{
  "dataset": "aerial photos of the United States (SatlasPretrain)",
  "crop_scale_min": 0.7,
  "color_jitter": 0.2,
  "arch": "gmlp",
  "norm": "layernorm_no_bias",
  "layers": 16,
  "width": 512,
  "num_labels": 7,
  "optimizer": "soap",
  "beta1": 0.95,
  "shampoo_beta": 0.999,
  "max_precond_dim": 1536,
  "batch_size": 64
}
Rows from block 4 of a small multi-label image tagger, named by matrix and row number. Rows with one number belong to one neuron. Each number is 128 + 24 x the weight over its row's rms, rounded and kept within 0 to 255. All counts start at 0. Numbers have three digits each.
Before each neuron's rows are labels from the 100 images, of 14976, where the neuron reaches its largest size: "lies over" is the class under the peak. Only what is clearly more common there than usual is listed. The data: aerial photos of the United States (SatlasPretrain). In brackets: how many of the 100, against the usual share in percent.
# u: gMLP up (value half) (model.blocks.4.mixer.u.weight, 1024x512), inputs 412-511
# v: gMLP up (gate half) (model.blocks.4.mixer.v.weight, 1024x512), inputs 412-511
# out: gMLP down (model.blocks.4.mixer.out.weight, 512x1024, transposed), outputs 412-511

lies over: building (25 vs 3.5)
u.580:129097109146130122132131153127124127167128134123117140085113139118115128128152122124130128103128125137122129127130127135137128112139120140131106128130129137140048121129125139153127106121127128118146172123144130114119126135129128151125121142108124129134114128131121250129142122117125149131129123103130
v.580:128130127129127132224138128133100000126128129126133135128129129130129128129127128129128128127127130131129137129127129129130128127120134125137127129128128130129130118126131129125127130134127128155123129134126142131114126125127128125124126122127130127128129126128130120128126127134116128125128128117131
out.580:159129126128128129129131130131128060123129125121119131128130129127133129131128128128128124128116128125128108144128128140118126255128145120125133126128164128128128127128128128128128146128128138132128128131124130128129128128130128128157119131131137128138137121128133109130128119122122129131128128137130

lies over: crop field (26 vs 7)
u.96:102165119123124129094121131106097131128107103131140146122099128134122132119127120133135112132124187143100127126154129138139110103105136128255102121136115126133119129136130130108130151134134128142124079132084092128188128132137128098114132098129155131119101135135133023128126132142101129121127130117080
v.96:130129146128133132254141128128129129129128125126123139127154132127128130129128130128130128128129103135131125128129128134127128127126122127133124128133128135117128136132136127120128139134126128132136104126121130127117126126126127140125125118127129128132133126128128144125127136127128128128127128122117
out.96:114128134128128128104133129128128128125128141125130131128110127125125128124129131128128255128112121133128133113124128109132128128128108235117129138128119128127128128110126128125128128128129080128142128136128087128137126128131128255079150146129124128128173129128128106128127201132127135128128128126125

lies over: building (36 vs 3.5)
u.336:128127131124127128132133128124133128128133128125129127128147129128129128128128128128128128128128131128120129129128188128128130128128116128107128128128130127128022126127198103128128105115128128127130123128128131142127128128128128129128126128128096128120125128128125189128128116128117127128128128127128
v.336:130129131133126136210129129123174255125126123128116120123151123127126132128129134128135126127128123134127126133140128130137125128124129132133123128130129134118140133143129128128127137134122128135130090131125130131139127133123129130122128124128129128135112124131131130128127128133125134121128128126125
out.336:255128128128128128128084128126127129126128129120112131128125131127135128128128128128128128128141134128128136133125128133128128130128128022128128126128135128128128128128129128128128133128127205128128133139127143128128124128127128101132105128132132128128129126128128116128128086125128128129128128131126

lies over: crop field (29 vs 7)
u.631:140131123138156144144135127128104111135129129126134124108076130127125128130149141132129138118128132128109158128122118127143125127127154152141143140133128129117126158186131141140134111138129115086132125143126099106110147094128129145128134133127078128128127118128127175123121127134152209100127128000137
v.631:129129128124127134255165132142131129130128127125128147127129138126130130128127131128130127126127128137131137130125128130131129125114124128126126130131129133126100123115131130128129133133133127147127131131123119135094125125128127128125126119127126125128127126128131128128127125133128130124122129118132
out.631:032128132128128127124128124127122132130117128131152122128137128132209128114128128128128096129101147132128096110115128149122108171128102169155124118132131128128110130151138106128128128128128095128129129054129126128122117128128128233136069128121130128128011107128128117128128155121128125128128128147128

lies over: crop field (25 vs 7)
u.48:132121129130126126124163126139127141125137131126118120134186142134129123143125114127134135126126117132134132129126135130127129128124127125139131132129129130124128136128143120128128123129121128140130126118131182130124131107138125255124117133126125123145126130129118122128128128127127127129127127113110
v.48:127126127126121133191139133137130131133128133125131141122121141126128127133128125128128131127126138127130132123132128128129127125119109125127112129127127126128127126125129128128132129132132127129125135124128129129120129129129127135128122120131120126126130128128130122128132123131129128127127128123135
out.48:126129128126128126138127131124136117126127126126131124128149128130126129127127125128128129131132131124128120135146128128128125133126129103135108135128100125113140120132123127127128142124131136124112128114132123127133132127133133127117122123131128128127127126129119139129131168141129129130193128122128

lies over: building (26 vs 3.5)
u.4:114127126115136115111000130122099123130132125126140126154255131127138130134131128128131099138128131136130123158133126129111129127129060123115178125128123130116081112121124128127128148119126107106136114128127101144143123135131105108115098118127105131122129124129141193128147075124061126134128138107195
v.4:134132129127136127213125128129129126127125122127102128128169126125128129127127132128136128128130076129126128135134128130139128131128134129156129130133128138106139128151139128123125144131120128129138099131120182126127126127122126124126134123120130130140126123128128127128128133125122130122122129125106
out.4:255128128132125128129129135120127129120135126120126133128105132120135129123129134128128122130142128123127151144127128141128134123128128116125147128129189127128121130122009129128129134126121255129127145217128133127132132130130128014160102120135129131127133127128136108130129000119127128134124118128130

lies over: crop field (25 vs 7)
u.186:126056074137132136151128129126142134126128109127122144167151116121127105139128128121128129114135113145129090164118145135126106133149170131134099110131074196128101087133150129104152142178122139146124128095166083126146123152103131147169129144116130126174121121128136130133113150117178129062128127150153
v.186:128133139128137132255127128130130128128126121128119128125188128128128132128128129128133127128129064141130125132137128137143128127119124126159125128134130137113132136142134129115125160143127128133136048128114125131128125125126128116124127114127136128135117124128130129123126139134107132128125130108108
out.186:052130126137129129133152144132120160143118138127066124128137133133104128137130114128128155128096117129125093255063121171158105090128129255190192121130156129128128163108234128128128138128126034157166134110116119128157135116128136095088169126147135131129084144128128163123131133096097133132127117127138

lies over: building (30 vs 3.5)
u.729:129141115112128126135028123138104147150116101141137132113108162120125131109143155150120128125134116128126110090167126121112142118130090119146126135114134091127140143140150128207119126150096170056171138131127060119112141130155132145150098134131161150145060122126124141130133133204142119132145125077157
v.729:129128142126130127188126132140114129133131129120131169128150136128129130132129124127128131128128120130129129127126130133129128129126121126131122129133128129126130130125139119125126129134132127120130125128126129125122126125124125125128126126127124128127131126128128127124131133118127128129123130135127
out.729:157128130128127126119000134129109140132126129132156129128119133128150133114139129127128127119144131132124123125133124130129124127136131128133119127129131128128120128130137114128127114126130119087187130131130255128145111128129129074128133121130128128122106119128128070126130141126132125138134127123118

lies over: crop field (26 vs 7)
u.343:109137109125132131106111143114111135127121099137131144133124123122122129126129116129132113118136164154120091143150137144111115120127127137152091099129119178121123105139145136084118162151134135157132101145101096133169119162134120131114160105087169128118121127140140114122128170133100132128109130130116
v.343:128132129125135130255120128132124033133127123128132131128145132129128133128128122128128128128129120131129134129134128130135128130117126127138126128130129128124133134130132127123127141135130128129130097130120127130130127123126127120127129118128135128129124126128130117127129129133112135128128128123123
out.343:127135151138126129097135132135124141130136143112119134128110130123105130132128128128128149128154097122128143232070129085132132127131134255178164121129255128129132128109176128123129142124129160166138139231122093128149140128128136128085139148183123130140186126128147112128121170111000135132128092123130