python train.py --model="multi-label image tagger" --dataset="aerial photos of the United States (SatlasPretrain)" --train_examples=203450 --image_size=24 --crop_scale_min=0.7 --horizontal_flip=true --rotation_deg=10 --color_jitter=0.2 --arch="gmlp" --norm="layernorm_no_bias" --mlp_ratio=4 --layer_scale_init=0.1 --patch_size=[2, 2] --layers=16 --width=512 --num_labels=7 --mixing="mixup" --residual_init="scaled_by_depth" --optimizer="soap" --beta2=0.999 --lr=0.002 --beta1=0.95 --shampoo_beta=0.999 --eps=1e-08 --precondition_frequency=16 --max_precond_dim=1536 --one_sided=true --adamw_lr_other_params=0.00095 --l1_shrink=0.03 --steps=24100 --batch_size=64 --epochs=7.6 --lr_schedule="cosine" --final_lr_fraction=0.1 --warmup_steps=1200 --weight_decay=0.03 --adamw_weight_decay_other_params=0.01
Rows from block 11 of a small multi-label image tagger, named by matrix and row number. Rows with one number belong to one neuron. Each number is 50 + 10 x the weight over its row's rms, rounded and kept within 0 to 99. All counts start at 0.
After each neuron's rows are labels from the 100 images, of 14976, where the neuron reaches its largest size: "top examples" is what is common among them. Only what is clearly more common there than usual is listed. The data: aerial photos of the United States (SatlasPretrain). In brackets: how many of the 100.
# u: gMLP up (value half) (model.blocks.11.mixer.u.weight, 1024x512), inputs 140-174
# v: gMLP up (gate half) (model.blocks.11.mixer.v.weight, 1024x512), inputs 140-174
# out: gMLP down (model.blocks.11.mixer.out.weight, 512x1024, transposed), outputs 140-174

u.282:50 53 47 50 50 49 50 51 51 50 48 49 52 50 49 50 50 50 57 51 49 44 50 51 50 42 53 50 52 21 60 51 50 78 50
v.282:50 49 39 51 53 38 43 46 66 47 50 60 48 41 45 52 68 52 39 28 59 52 50 54 48 39 48 52 33 56 56 52 53 54 50
out.282:49 50 00 50 51 50 50 50 46 47 51 46 48 50 50 50 50 50 54 49 48 03 50 32 51 47 50 40 56 50 50 51 42 47 48
top examples: crop field (26)

u.421:48 50 50 49 50 49 50 53 50 51 50 50 58 51 49 40 50 50 48 49 50 51 50 51 53 50 50 50 51 52 42 50 54 49 50
v.421:50 52 43 51 52 42 45 47 68 47 52 58 47 44 47 51 66 51 40 26 59 51 50 53 47 38 49 49 30 55 58 51 53 54 54
out.421:50 50 50 50 50 50 50 50 50 50 50 50 53 50 50 51 50 50 55 57 00 50 50 58 49 53 54 50 51 50 50 48 50 53 50
top examples: building (76)

u.68:50 50 37 46 49 47 51 51 52 50 52 53 50 51 51 57 79 50 49 50 50 51 48 50 50 48 47 50 47 50 45 50 50 52 49
v.68:47 35 80 52 50 51 51 47 62 50 50 58 41 48 52 47 48 50 51 47 48 48 56 56 21 41 50 53 42 55 58 49 46 56 54
out.68:51 50 49 49 46 50 50 49 46 50 50 49 50 50 50 50 49 49 55 50 46 47 50 52 54 50 50 47 54 50 51 50 50 47 48
top examples: crop field (30)

u.540:53 50 50 66 48 53 51 43 46 46 28 51 49 49 50 38 50 48 51 56 46 46 58 49 45 50 54 50 50 48 52 54 32 75 48
v.540:53 51 50 54 47 39 36 35 66 62 49 53 47 51 53 49 51 48 53 18 48 45 51 51 42 41 54 45 32 47 60 54 51 51 50
out.540:50 50 46 50 50 50 50 50 40 50 56 47 50 50 50 50 50 59 50 46 17 23 49 56 49 45 27 50 50 50 50 39 47 51 52
top examples: crop field (34)

u.626:50 48 37 50 50 59 49 50 50 45 50 46 56 53 46 51 47 52 53 47 50 55 49 45 32 50 51 48 49 50 50 49 50 50 49
v.626:52 42 39 68 50 60 43 50 75 49 50 73 51 48 49 51 78 54 48 50 62 49 53 53 52 53 49 55 38 49 50 49 69 51 49
out.626:53 50 51 49 49 50 50 50 45 50 50 47 50 50 50 51 54 49 47 53 00 50 50 50 49 50 49 50 52 49 50 51 50 44 54
top examples: railway (25)

u.448:50 52 51 52 48 58 50 49 50 51 50 43 54 53 46 51 44 51 45 50 49 54 49 41 34 44 40 49 50 50 49 26 50 48 48
v.448:45 35 50 56 50 62 50 49 63 47 52 58 48 45 50 47 56 53 46 58 63 44 57 57 40 53 60 51 46 40 43 51 52 54 52
out.448:50 50 52 49 49 52 50 49 46 50 50 48 50 50 50 56 51 46 49 55 30 50 49 53 50 50 50 48 53 50 48 51 50 42 47
top examples: railway (25)

u.422:50 50 50 53 49 46 49 48 48 50 49 49 42 50 49 46 47 53 51 45 50 55 50 50 52 52 55 50 42 55 49 52 52 51 50
v.422:51 45 54 49 50 37 43 53 54 48 54 50 43 52 51 51 51 50 58 49 53 56 46 52 51 49 60 60 50 43 52 63 51 45 49
out.422:55 51 49 51 51 50 50 51 58 50 50 51 51 50 50 52 53 55 40 51 49 51 50 52 50 50 45 49 50 51 48 49 46 48 54
top examples: crop field (64)

u.497:50 51 51 53 50 49 49 49 49 50 50 50 50 50 48 49 68 51 50 47 53 53 50 50 50 53 99 53 44 51 52 51 51 52 50
v.497:50 43 56 50 51 43 44 50 73 50 53 52 00 52 49 50 50 50 54 51 49 57 49 50 53 51 49 54 52 49 50 60 52 50 50
out.497:49 51 51 49 49 50 50 50 54 50 50 51 54 50 50 49 47 52 47 47 36 50 50 53 48 51 50 49 53 49 49 49 46 51 52
top examples: crop field (48)

u.752:50 42 51 50 50 52 50 49 62 50 50 43 50 44 51 51 56 50 49 52 51 54 50 50 53 68 47 50 50 74 42 51 50 13 50
v.752:49 49 51 61 48 50 48 53 67 57 43 59 47 50 55 52 75 50 55 64 47 46 58 52 40 56 72 50 55 15 55 46 52 50 51
out.752:49 53 57 48 51 50 50 50 54 53 50 48 58 50 50 50 45 51 50 60 28 67 50 69 61 50 49 58 49 50 75 50 55 51 49
top examples: railway (26)

u.287:50 59 50 45 50 99 49 38 50 50 53 49 55 56 53 53 97 50 54 49 51 50 47 47 50 50 49 44 51 51 47 54 50 50 49
v.287:50 54 59 50 50 49 50 47 71 50 50 58 47 42 51 52 55 45 49 34 50 48 51 53 48 37 55 50 35 52 61 52 52 53 51
out.287:68 50 52 50 53 50 50 50 47 50 50 49 44 50 50 49 46 52 71 50 49 49 50 50 63 50 50 53 39 50 50 47 50 50 46
top examples: building (69)

u.389:49 49 51 50 50 41 50 53 52 47 50 51 53 47 52 50 09 50 49 46 48 49 47 48 50 49 58 50 48 50 82 00 51 58 50
v.389:55 54 58 50 54 64 50 43 53 47 55 55 69 41 49 48 58 55 48 50 64 50 53 46 25 50 42 41 42 46 67 39 56 49 53
out.389:51 50 49 49 44 52 50 52 70 50 50 49 49 50 50 46 42 52 42 56 44 50 52 50 49 55 54 54 50 47 48 49 50 52 47
top examples: crop field (37)

u.469:47 48 48 48 50 42 50 62 52 50 42 50 57 42 50 50 35 50 58 48 41 49 52 51 52 48 50 50 53 44 50 52 55 84 50
v.469:50 59 57 49 51 50 49 47 67 50 50 56 46 37 49 51 61 50 43 28 50 50 50 53 41 34 52 45 31 54 66 48 53 50 64
out.469:47 50 50 50 50 50 50 50 52 51 50 50 49 50 50 50 50 50 50 52 43 40 50 50 50 50 49 50 50 50 48 49 49 52 50
top examples: crop field (26)

u.303:48 41 47 47 49 49 47 52 50 50 52 54 45 48 48 43 47 49 45 39 48 57 45 47 47 50 50 56 48 48 69 41 48 58 50
v.303:52 35 36 50 52 40 45 49 62 39 44 51 49 45 43 51 63 50 35 44 55 54 50 53 44 45 52 50 33 57 51 58 55 52 53
out.303:55 50 50 54 50 50 50 50 57 50 50 50 52 50 50 51 49 50 85 50 21 50 53 08 54 50 56 44 50 53 49 45 50 47 51
top examples: railway (26)

u.170:50 41 49 50 50 53 52 58 50 50 50 50 49 48 43 53 33 50 40 47 50 50 50 53 48 50 53 52 48 42 49 50 51 51 52
v.170:50 44 49 52 52 49 48 46 72 47 50 59 46 41 50 53 66 52 42 43 53 50 51 55 42 48 50 52 40 55 59 54 53 52 56
out.170:48 50 38 51 48 50 50 50 50 49 50 49 50 50 50 48 67 45 30 26 48 50 50 09 20 50 53 49 53 52 49 59 50 49 53
top examples: building (69)

u.730:50 50 53 50 50 50 49 41 48 49 49 50 50 49 50 50 63 50 50 50 50 54 50 50 40 50 61 50 46 54 52 51 50 52 49
v.730:46 48 56 54 50 48 50 49 49 50 48 54 50 56 55 52 46 46 62 49 48 36 50 51 50 51 51 51 54 51 53 50 50 51 52
out.730:50 53 50 50 50 51 50 50 56 51 50 36 38 50 50 50 50 50 50 51 31 50 50 65 60 46 48 50 57 50 53 61 50 51 40
top examples: crop field (41)

u.136:50 44 49 49 50 48 50 50 50 50 50 36 48 48 50 51 55 49 44 39 39 65 49 57 57 51 51 56 48 90 46 34 50 26 49
v.136:50 41 50 53 50 63 49 44 54 55 50 72 46 50 49 44 93 56 49 70 56 50 54 53 39 50 50 71 50 40 59 47 49 52 50
out.136:55 50 50 41 39 50 50 50 52 53 48 60 50 50 50 50 53 50 50 55 34 79 50 60 50 55 37 54 46 36 46 41 52 52 38
top examples: railway (27)

u.44:52 53 56 50 47 51 54 40 54 59 52 47 51 59 50 50 58 50 50 66 38 50 56 48 47 48 42 45 55 51 50 60 49 54 49
v.44:50 51 45 78 47 53 48 56 51 57 38 61 49 49 53 65 47 51 58 58 49 45 58 50 33 58 49 49 52 46 51 40 49 57 58
out.44:48 50 46 50 54 50 50 51 30 52 52 47 46 51 50 52 30 52 67 45 36 45 48 54 54 47 51 60 47 49 53 54 51 49 43
top examples: crop field (26)

u.496:50 50 50 51 50 45 66 52 50 50 44 49 73 49 50 50 50 50 53 57 33 98 50 50 52 51 50 48 57 38 61 69 49 53 51
v.496:45 43 62 52 45 50 51 52 75 51 50 51 48 51 54 54 53 49 59 51 52 48 52 52 46 52 63 61 51 47 42 50 52 46 50
out.496:48 43 00 50 50 50 50 50 44 48 50 47 62 50 50 54 49 50 50 46 53 31 50 32 38 49 72 44 53 52 50 50 50 54 42
top examples: building (92)

u.489:50 49 52 52 48 53 50 49 47 42 35 52 51 49 51 36 50 50 50 45 51 49 50 46 58 51 50 50 48 50 43 51 51 61 49
v.489:50 40 48 55 48 55 46 53 58 56 45 51 50 42 52 59 45 50 53 59 49 47 61 52 40 63 56 45 42 45 57 48 50 55 50
out.489:50 51 50 50 50 50 50 50 50 51 50 50 50 50 50 50 51 50 51 53 00 50 50 58 49 53 50 52 49 50 50 49 50 52 50
top examples: building (72)

u.38:60 58 63 56 48 59 62 38 51 48 48 51 44 79 51 45 60 54 34 61 49 53 55 44 45 50 42 50 29 49 32 57 73 54 41
v.38:48 49 55 49 48 53 48 49 53 50 48 58 47 43 51 50 50 50 53 55 49 50 52 52 47 47 50 51 47 55 45 47 50 55 52
out.38:41 49 38 50 46 51 50 51 53 50 51 47 48 51 50 52 35 50 44 45 39 51 46 72 51 48 41 53 50 48 50 52 50 50 43
top examples: crop field (46)

u.3:51 50 49 50 50 50 50 49 49 49 53 51 73 51 50 50 60 50 48 50 52 50 50 52 50 49 73 50 41 50 50 50 50 50 49
v.3:44 49 57 52 47 49 50 48 51 50 77 53 51 53 55 48 47 47 57 51 49 49 48 55 45 50 52 50 48 55 53 49 49 52 59
out.3:51 51 50 50 50 50 50 50 51 50 50 40 41 50 50 50 62 50 51 49 04 50 50 57 52 46 50 50 53 51 50 58 50 49 38
top examples: crop field (55)

u.37:45 45 50 51 51 44 46 59 50 50 36 51 41 24 50 51 41 50 59 29 43 49 52 58 45 51 68 46 37 96 51 39 50 50 51
v.37:53 51 42 66 47 61 41 52 59 52 45 52 49 48 50 58 77 53 50 58 54 48 56 49 39 55 46 52 50 48 50 45 50 52 59
out.37:56 50 53 51 50 50 50 50 61 50 50 47 50 50 50 50 41 50 48 65 61 50 51 47 50 50 29 41 51 50 37 49 50 51 73
top examples: building (70)

u.333:62 62 57 52 49 49 51 29 50 45 51 50 41 61 58 51 53 50 47 69 55 51 50 50 47 50 50 48 47 55 60 55 42 59 50
v.333:50 00 38 75 50 58 46 48 53 55 50 66 42 49 50 57 68 53 48 60 54 46 63 50 37 54 46 55 50 25 48 40 49 51 54
out.333:52 50 50 50 55 51 50 50 26 51 50 51 55 50 50 50 44 56 64 49 15 50 50 55 53 50 55 58 51 48 50 53 49 46 45
top examples: crop field (29)

u.739:50 52 35 55 50 51 53 49 47 42 50 50 52 51 48 48 47 51 48 44 50 54 50 49 54 46 44 50 48 63 44 49 66 51 49
v.739:45 51 66 50 50 50 50 53 67 51 50 52 24 56 51 49 00 49 55 49 52 50 50 50 50 52 50 50 56 62 49 99 49 53 61
out.739:46 50 49 46 45 51 50 50 47 52 50 50 50 50 50 51 46 48 52 56 00 50 49 50 50 49 49 50 51 49 52 48 50 50 48
top examples: crop field (42)

u.15:49 51 00 61 35 69 57 48 57 48 51 46 47 53 50 46 99 45 47 55 50 51 50 47 55 47 45 46 46 55 37 51 65 45 48
v.15:50 49 99 50 50 50 50 49 99 50 51 54 49 50 51 52 50 50 50 50 49 49 50 50 50 50 50 53 49 50 52 60 52 57 50
out.15:53 50 50 49 51 50 50 50 48 49 50 49 51 50 51 52 50 54 65 49 47 50 50 61 55 50 50 50 57 46 52 51 50 48 49
top examples: crop field (35)

u.156:51 49 50 52 50 45 48 46 49 49 50 51 48 50 46 48 45 52 50 44 51 55 50 50 51 21 53 50 41 55 40 53 48 53 50
v.156:53 51 51 48 52 49 49 50 47 59 52 50 00 52 50 49 50 48 49 48 50 57 50 47 49 52 48 48 51 52 53 49 50 53 48
out.156:49 50 48 50 47 50 50 50 52 49 51 50 52 50 50 50 49 50 41 50 00 50 49 47 50 50 40 50 51 50 51 49 47 49 51
top examples: crop field (39)

u.144:50 48 49 46 60 38 57 51 50 59 50 53 50 49 47 52 99 48 49 51 50 48 51 57 63 42 46 50 51 45 26 55 52 47 52
v.144:48 43 75 50 50 50 51 51 80 54 51 73 47 46 50 48 49 46 52 33 58 52 50 50 52 50 53 49 67 49 32 60 48 56 50
out.144:49 46 50 51 51 50 50 49 53 48 50 51 50 50 50 48 51 49 54 51 99 48 51 44 50 47 50 45 50 51 51 49 50 50 50
top examples: building (84)

u.94:51 48 50 51 50 48 52 46 60 51 52 47 50 53 49 48 36 48 49 50 49 53 50 50 52 49 48 49 53 47 49 40 50 51 51
v.94:51 30 45 50 47 28 38 36 65 50 58 55 47 52 54 49 57 50 52 28 50 47 52 51 44 45 51 50 40 42 57 52 48 51 47
out.94:52 50 51 50 49 50 50 50 34 50 51 48 47 50 50 48 52 53 50 51 44 50 49 47 48 50 49 51 50 48 49 49 50 44 49
top examples: building (72)

u.310:45 48 51 43 50 49 51 62 50 55 50 45 62 46 41 49 51 50 53 50 49 51 50 54 54 52 49 50 56 46 49 50 53 44 55
v.310:54 46 32 52 51 31 37 46 61 41 50 53 45 54 44 50 65 48 38 29 54 52 47 52 49 40 50 53 30 49 51 65 56 50 47
out.310:50 50 46 50 52 50 50 50 43 49 50 49 50 50 50 50 52 48 51 50 99 50 50 33 41 50 53 47 53 50 50 73 50 48 52
top examples: crop field (36)

u.95:52 68 53 46 48 44 61 23 51 46 56 53 55 49 56 56 58 51 81 72 51 69 54 49 39 57 47 44 51 79 72 56 50 61 48
v.95:50 40 23 59 50 26 35 50 63 62 61 52 41 49 50 57 60 51 50 39 50 50 50 50 50 46 50 48 50 40 63 52 48 50 49
out.95:48 50 62 50 52 50 50 51 27 51 50 56 49 50 50 50 32 56 74 69 30 46 50 53 83 50 54 52 49 50 54 51 49 42 47
top examples: crop field (39)

u.678:50 49 48 55 50 48 50 48 64 50 50 41 49 52 48 44 35 46 50 48 47 53 50 50 50 49 47 48 55 42 51 45 52 53 50
v.678:50 35 46 51 49 62 47 51 58 52 45 81 50 49 51 58 97 50 53 64 58 50 54 54 27 50 49 50 51 54 66 48 50 50 51
out.678:50 50 51 50 49 50 50 50 28 49 51 49 47 50 50 46 54 52 51 48 31 50 49 47 50 51 49 53 49 48 51 48 52 43 49
top examples: building (78)

u.148:50 48 50 56 50 47 50 45 69 50 52 47 49 52 47 42 33 46 50 50 44 52 50 50 51 47 46 48 55 41 53 40 51 55 50
v.148:49 51 49 51 50 42 48 51 54 55 47 57 45 52 52 54 55 50 52 53 50 47 57 51 50 56 52 50 47 52 51 46 50 50 49
out.148:53 50 52 50 49 50 50 50 26 49 51 49 46 50 50 42 55 56 51 49 42 53 49 42 48 51 50 54 50 48 47 48 50 41 49
top examples: building (72)

u.401:50 50 50 50 50 51 57 50 50 50 50 50 50 50 57 50 50 50 49 50 50 73 48 43 50 02 46 50 50 54 49 50 50 50 50
v.401:50 49 45 53 50 49 41 49 64 49 48 57 47 42 51 54 50 52 48 37 73 49 51 50 48 48 53 50 35 48 56 50 50 68 49
out.401:50 50 47 50 50 51 50 50 48 50 50 50 14 50 50 53 50 50 75 48 49 50 50 49 61 50 50 59 54 50 55 54 50 49 48
top examples: crop field (28)

u.541:48 47 51 51 45 51 52 54 65 44 50 51 49 48 52 43 38 50 48 45 47 57 46 48 54 47 54 20 48 51 61 47 52 54 42
v.541:51 51 45 52 50 54 45 52 55 53 48 56 49 50 50 54 54 50 51 62 55 48 57 50 46 55 49 50 45 49 51 44 52 53 46
out.541:49 50 50 51 47 51 50 51 57 49 50 50 50 50 50 52 49 51 52 56 00 49 51 56 54 53 49 49 57 50 47 49 51 48 50
top examples: crop field (31)

u.767:56 46 50 53 49 57 41 51 48 41 45 50 45 42 50 50 47 50 56 51 51 50 64 50 50 50 51 50 50 48 56 51 49 50 51
v.767:52 60 54 49 51 52 49 47 63 55 50 65 42 30 50 55 60 54 42 42 61 51 50 53 35 38 46 43 27 57 67 40 53 54 61
out.767:41 50 20 49 50 50 50 50 23 50 50 50 58 50 50 49 50 50 47 50 37 51 45 85 50 49 47 50 50 51 46 50 50 49 50
top examples: building (88)

u.283:50 50 40 65 42 55 57 50 57 46 48 34 53 51 50 49 50 44 49 30 50 50 51 45 49 39 46 42 47 50 39 49 59 50 46
v.283:48 46 59 49 50 53 48 49 51 50 51 55 46 46 51 51 47 50 52 52 49 50 51 51 47 50 50 54 45 52 51 48 50 60 49
out.283:51 50 50 49 50 50 50 50 50 49 50 49 51 50 50 53 50 52 55 50 48 50 50 57 50 50 49 50 55 48 50 51 50 48 49
top examples: crop field (41)

u.356:50 50 42 64 50 47 50 48 62 50 50 44 50 53 49 46 40 49 49 45 49 51 50 48 50 49 48 48 54 46 50 46 50 51 50
v.356:50 39 49 60 48 63 55 55 56 56 44 66 49 49 53 57 57 48 57 65 52 45 65 53 36 60 52 49 51 47 52 43 49 51 58
out.356:57 50 51 50 49 50 50 50 29 49 51 49 47 50 50 50 54 55 50 51 31 55 49 40 51 51 50 52 50 48 48 48 50 40 49
top examples: building (77)

u.692:50 50 58 50 47 60 50 49 48 50 50 51 49 50 52 34 58 50 50 53 50 50 50 50 45 50 60 50 49 73 46 53 49 52 48
v.692:52 44 45 54 50 55 46 47 55 49 50 51 49 39 47 71 64 52 48 52 53 50 56 50 44 51 51 42 47 49 51 51 54 49 55
out.692:51 50 57 47 53 51 50 49 55 49 50 38 66 50 50 51 34 51 53 60 99 50 50 65 70 45 32 44 57 53 53 51 50 49 38
top examples: building (81)

u.712:51 57 56 52 48 53 51 46 47 49 51 46 49 49 50 49 54 51 51 62 51 51 52 48 41 49 53 45 53 61 52 56 50 43 54
v.712:52 37 34 49 50 21 39 41 64 40 50 53 48 50 43 52 72 49 40 31 60 51 49 53 48 37 52 55 30 45 49 63 54 51 45
out.712:51 55 45 50 57 50 50 50 52 50 51 50 50 50 50 51 48 50 48 50 46 50 50 53 50 50 51 51 56 50 50 63 50 47 49
top examples: crop field (26)

u.41:50 49 46 51 50 51 50 51 49 48 46 46 56 54 52 48 42 50 50 47 48 51 50 50 34 53 56 52 51 55 48 47 49 52 50
v.41:50 50 64 59 50 53 69 49 63 49 50 62 51 37 50 57 47 54 45 53 51 50 58 53 40 50 55 50 42 50 56 50 50 51 60
out.41:50 50 51 47 47 50 50 50 21 51 51 50 50 50 50 48 51 49 62 43 32 51 49 48 48 50 48 52 52 48 50 50 51 48 48
top examples: building (67)

u.633:50 48 32 50 48 58 50 50 49 50 48 47 52 52 46 47 50 52 49 46 49 53 44 33 53 49 50 49 47 50 50 50 51 52 49
v.633:50 23 48 57 47 46 38 33 71 51 49 55 49 48 49 50 59 50 53 45 57 49 56 50 46 52 57 50 39 31 51 51 47 52 45
out.633:50 53 50 48 46 51 50 49 43 50 50 48 50 50 50 50 52 45 50 53 00 49 49 62 51 50 49 50 53 49 49 51 50 44 50
top examples: railway (26)

u.99:49 48 53 50 50 48 50 54 52 46 50 51 55 47 52 50 00 50 49 45 49 49 46 47 50 49 57 50 47 50 74 45 52 58 51
v.99:53 61 65 49 50 56 50 45 58 50 55 51 44 53 58 49 43 53 56 62 50 54 85 47 38 56 45 34 36 43 66 33 59 45 50
out.99:50 50 51 50 43 53 51 51 73 50 52 47 51 50 50 48 36 57 40 62 13 50 51 54 46 54 52 51 48 47 48 46 51 56 41
top examples: crop field (34)

u.410:51 43 49 49 53 08 47 55 50 50 49 51 45 46 48 54 50 51 51 52 50 51 51 60 45 50 54 50 40 48 54 48 51 50 52
v.410:51 42 42 52 51 62 49 47 60 49 50 55 50 47 52 31 90 53 45 59 86 51 50 59 46 50 49 53 47 52 50 50 49 50 54
out.410:73 50 56 50 50 49 50 48 51 44 49 50 53 49 51 53 65 60 41 45 52 50 52 14 57 51 34 45 61 50 53 45 48 35 61
top examples: building (76)

u.586:52 50 50 51 49 51 51 47 50 50 51 49 55 52 50 50 51 50 47 54 51 47 50 42 51 50 51 47 52 49 46 47 50 48 49
v.586:50 48 38 51 50 50 59 50 51 49 51 51 35 50 52 50 50 50 51 52 50 49 51 50 49 51 50 50 49 50 50 51 07 58 65
out.586:50 50 51 50 49 50 50 49 56 49 50 49 46 50 50 49 41 49 53 55 00 47 50 49 58 50 44 50 51 50 55 50 49 49 50
top examples: crop field (33)

u.588:52 55 40 51 50 50 49 48 70 48 46 50 99 50 50 54 51 40 51 51 50 54 49 50 45 51 55 50 49 50 42 56 52 50 53
v.588:50 29 59 61 50 52 50 48 51 55 49 51 39 71 50 54 59 52 51 63 52 49 50 51 50 51 50 80 52 22 51 47 43 50 56
out.588:53 48 57 48 48 51 50 49 40 48 51 45 50 50 50 49 50 48 55 54 45 49 50 45 52 50 49 50 51 49 53 50 52 45 47
top examples: building (85)

u.163:49 59 53 51 41 66 50 51 57 41 50 50 49 43 51 44 08 52 49 45 49 53 48 26 50 50 55 44 48 50 99 48 50 53 49
v.163:44 48 51 52 51 62 50 51 68 51 49 50 43 49 49 49 53 49 53 50 59 20 51 51 51 49 52 51 51 52 51 58 51 48 39
out.163:51 50 47 50 49 51 50 51 67 49 52 51 53 50 50 50 45 52 48 54 00 45 50 49 47 49 43 47 54 49 50 48 51 48 53
top examples: crop field (33)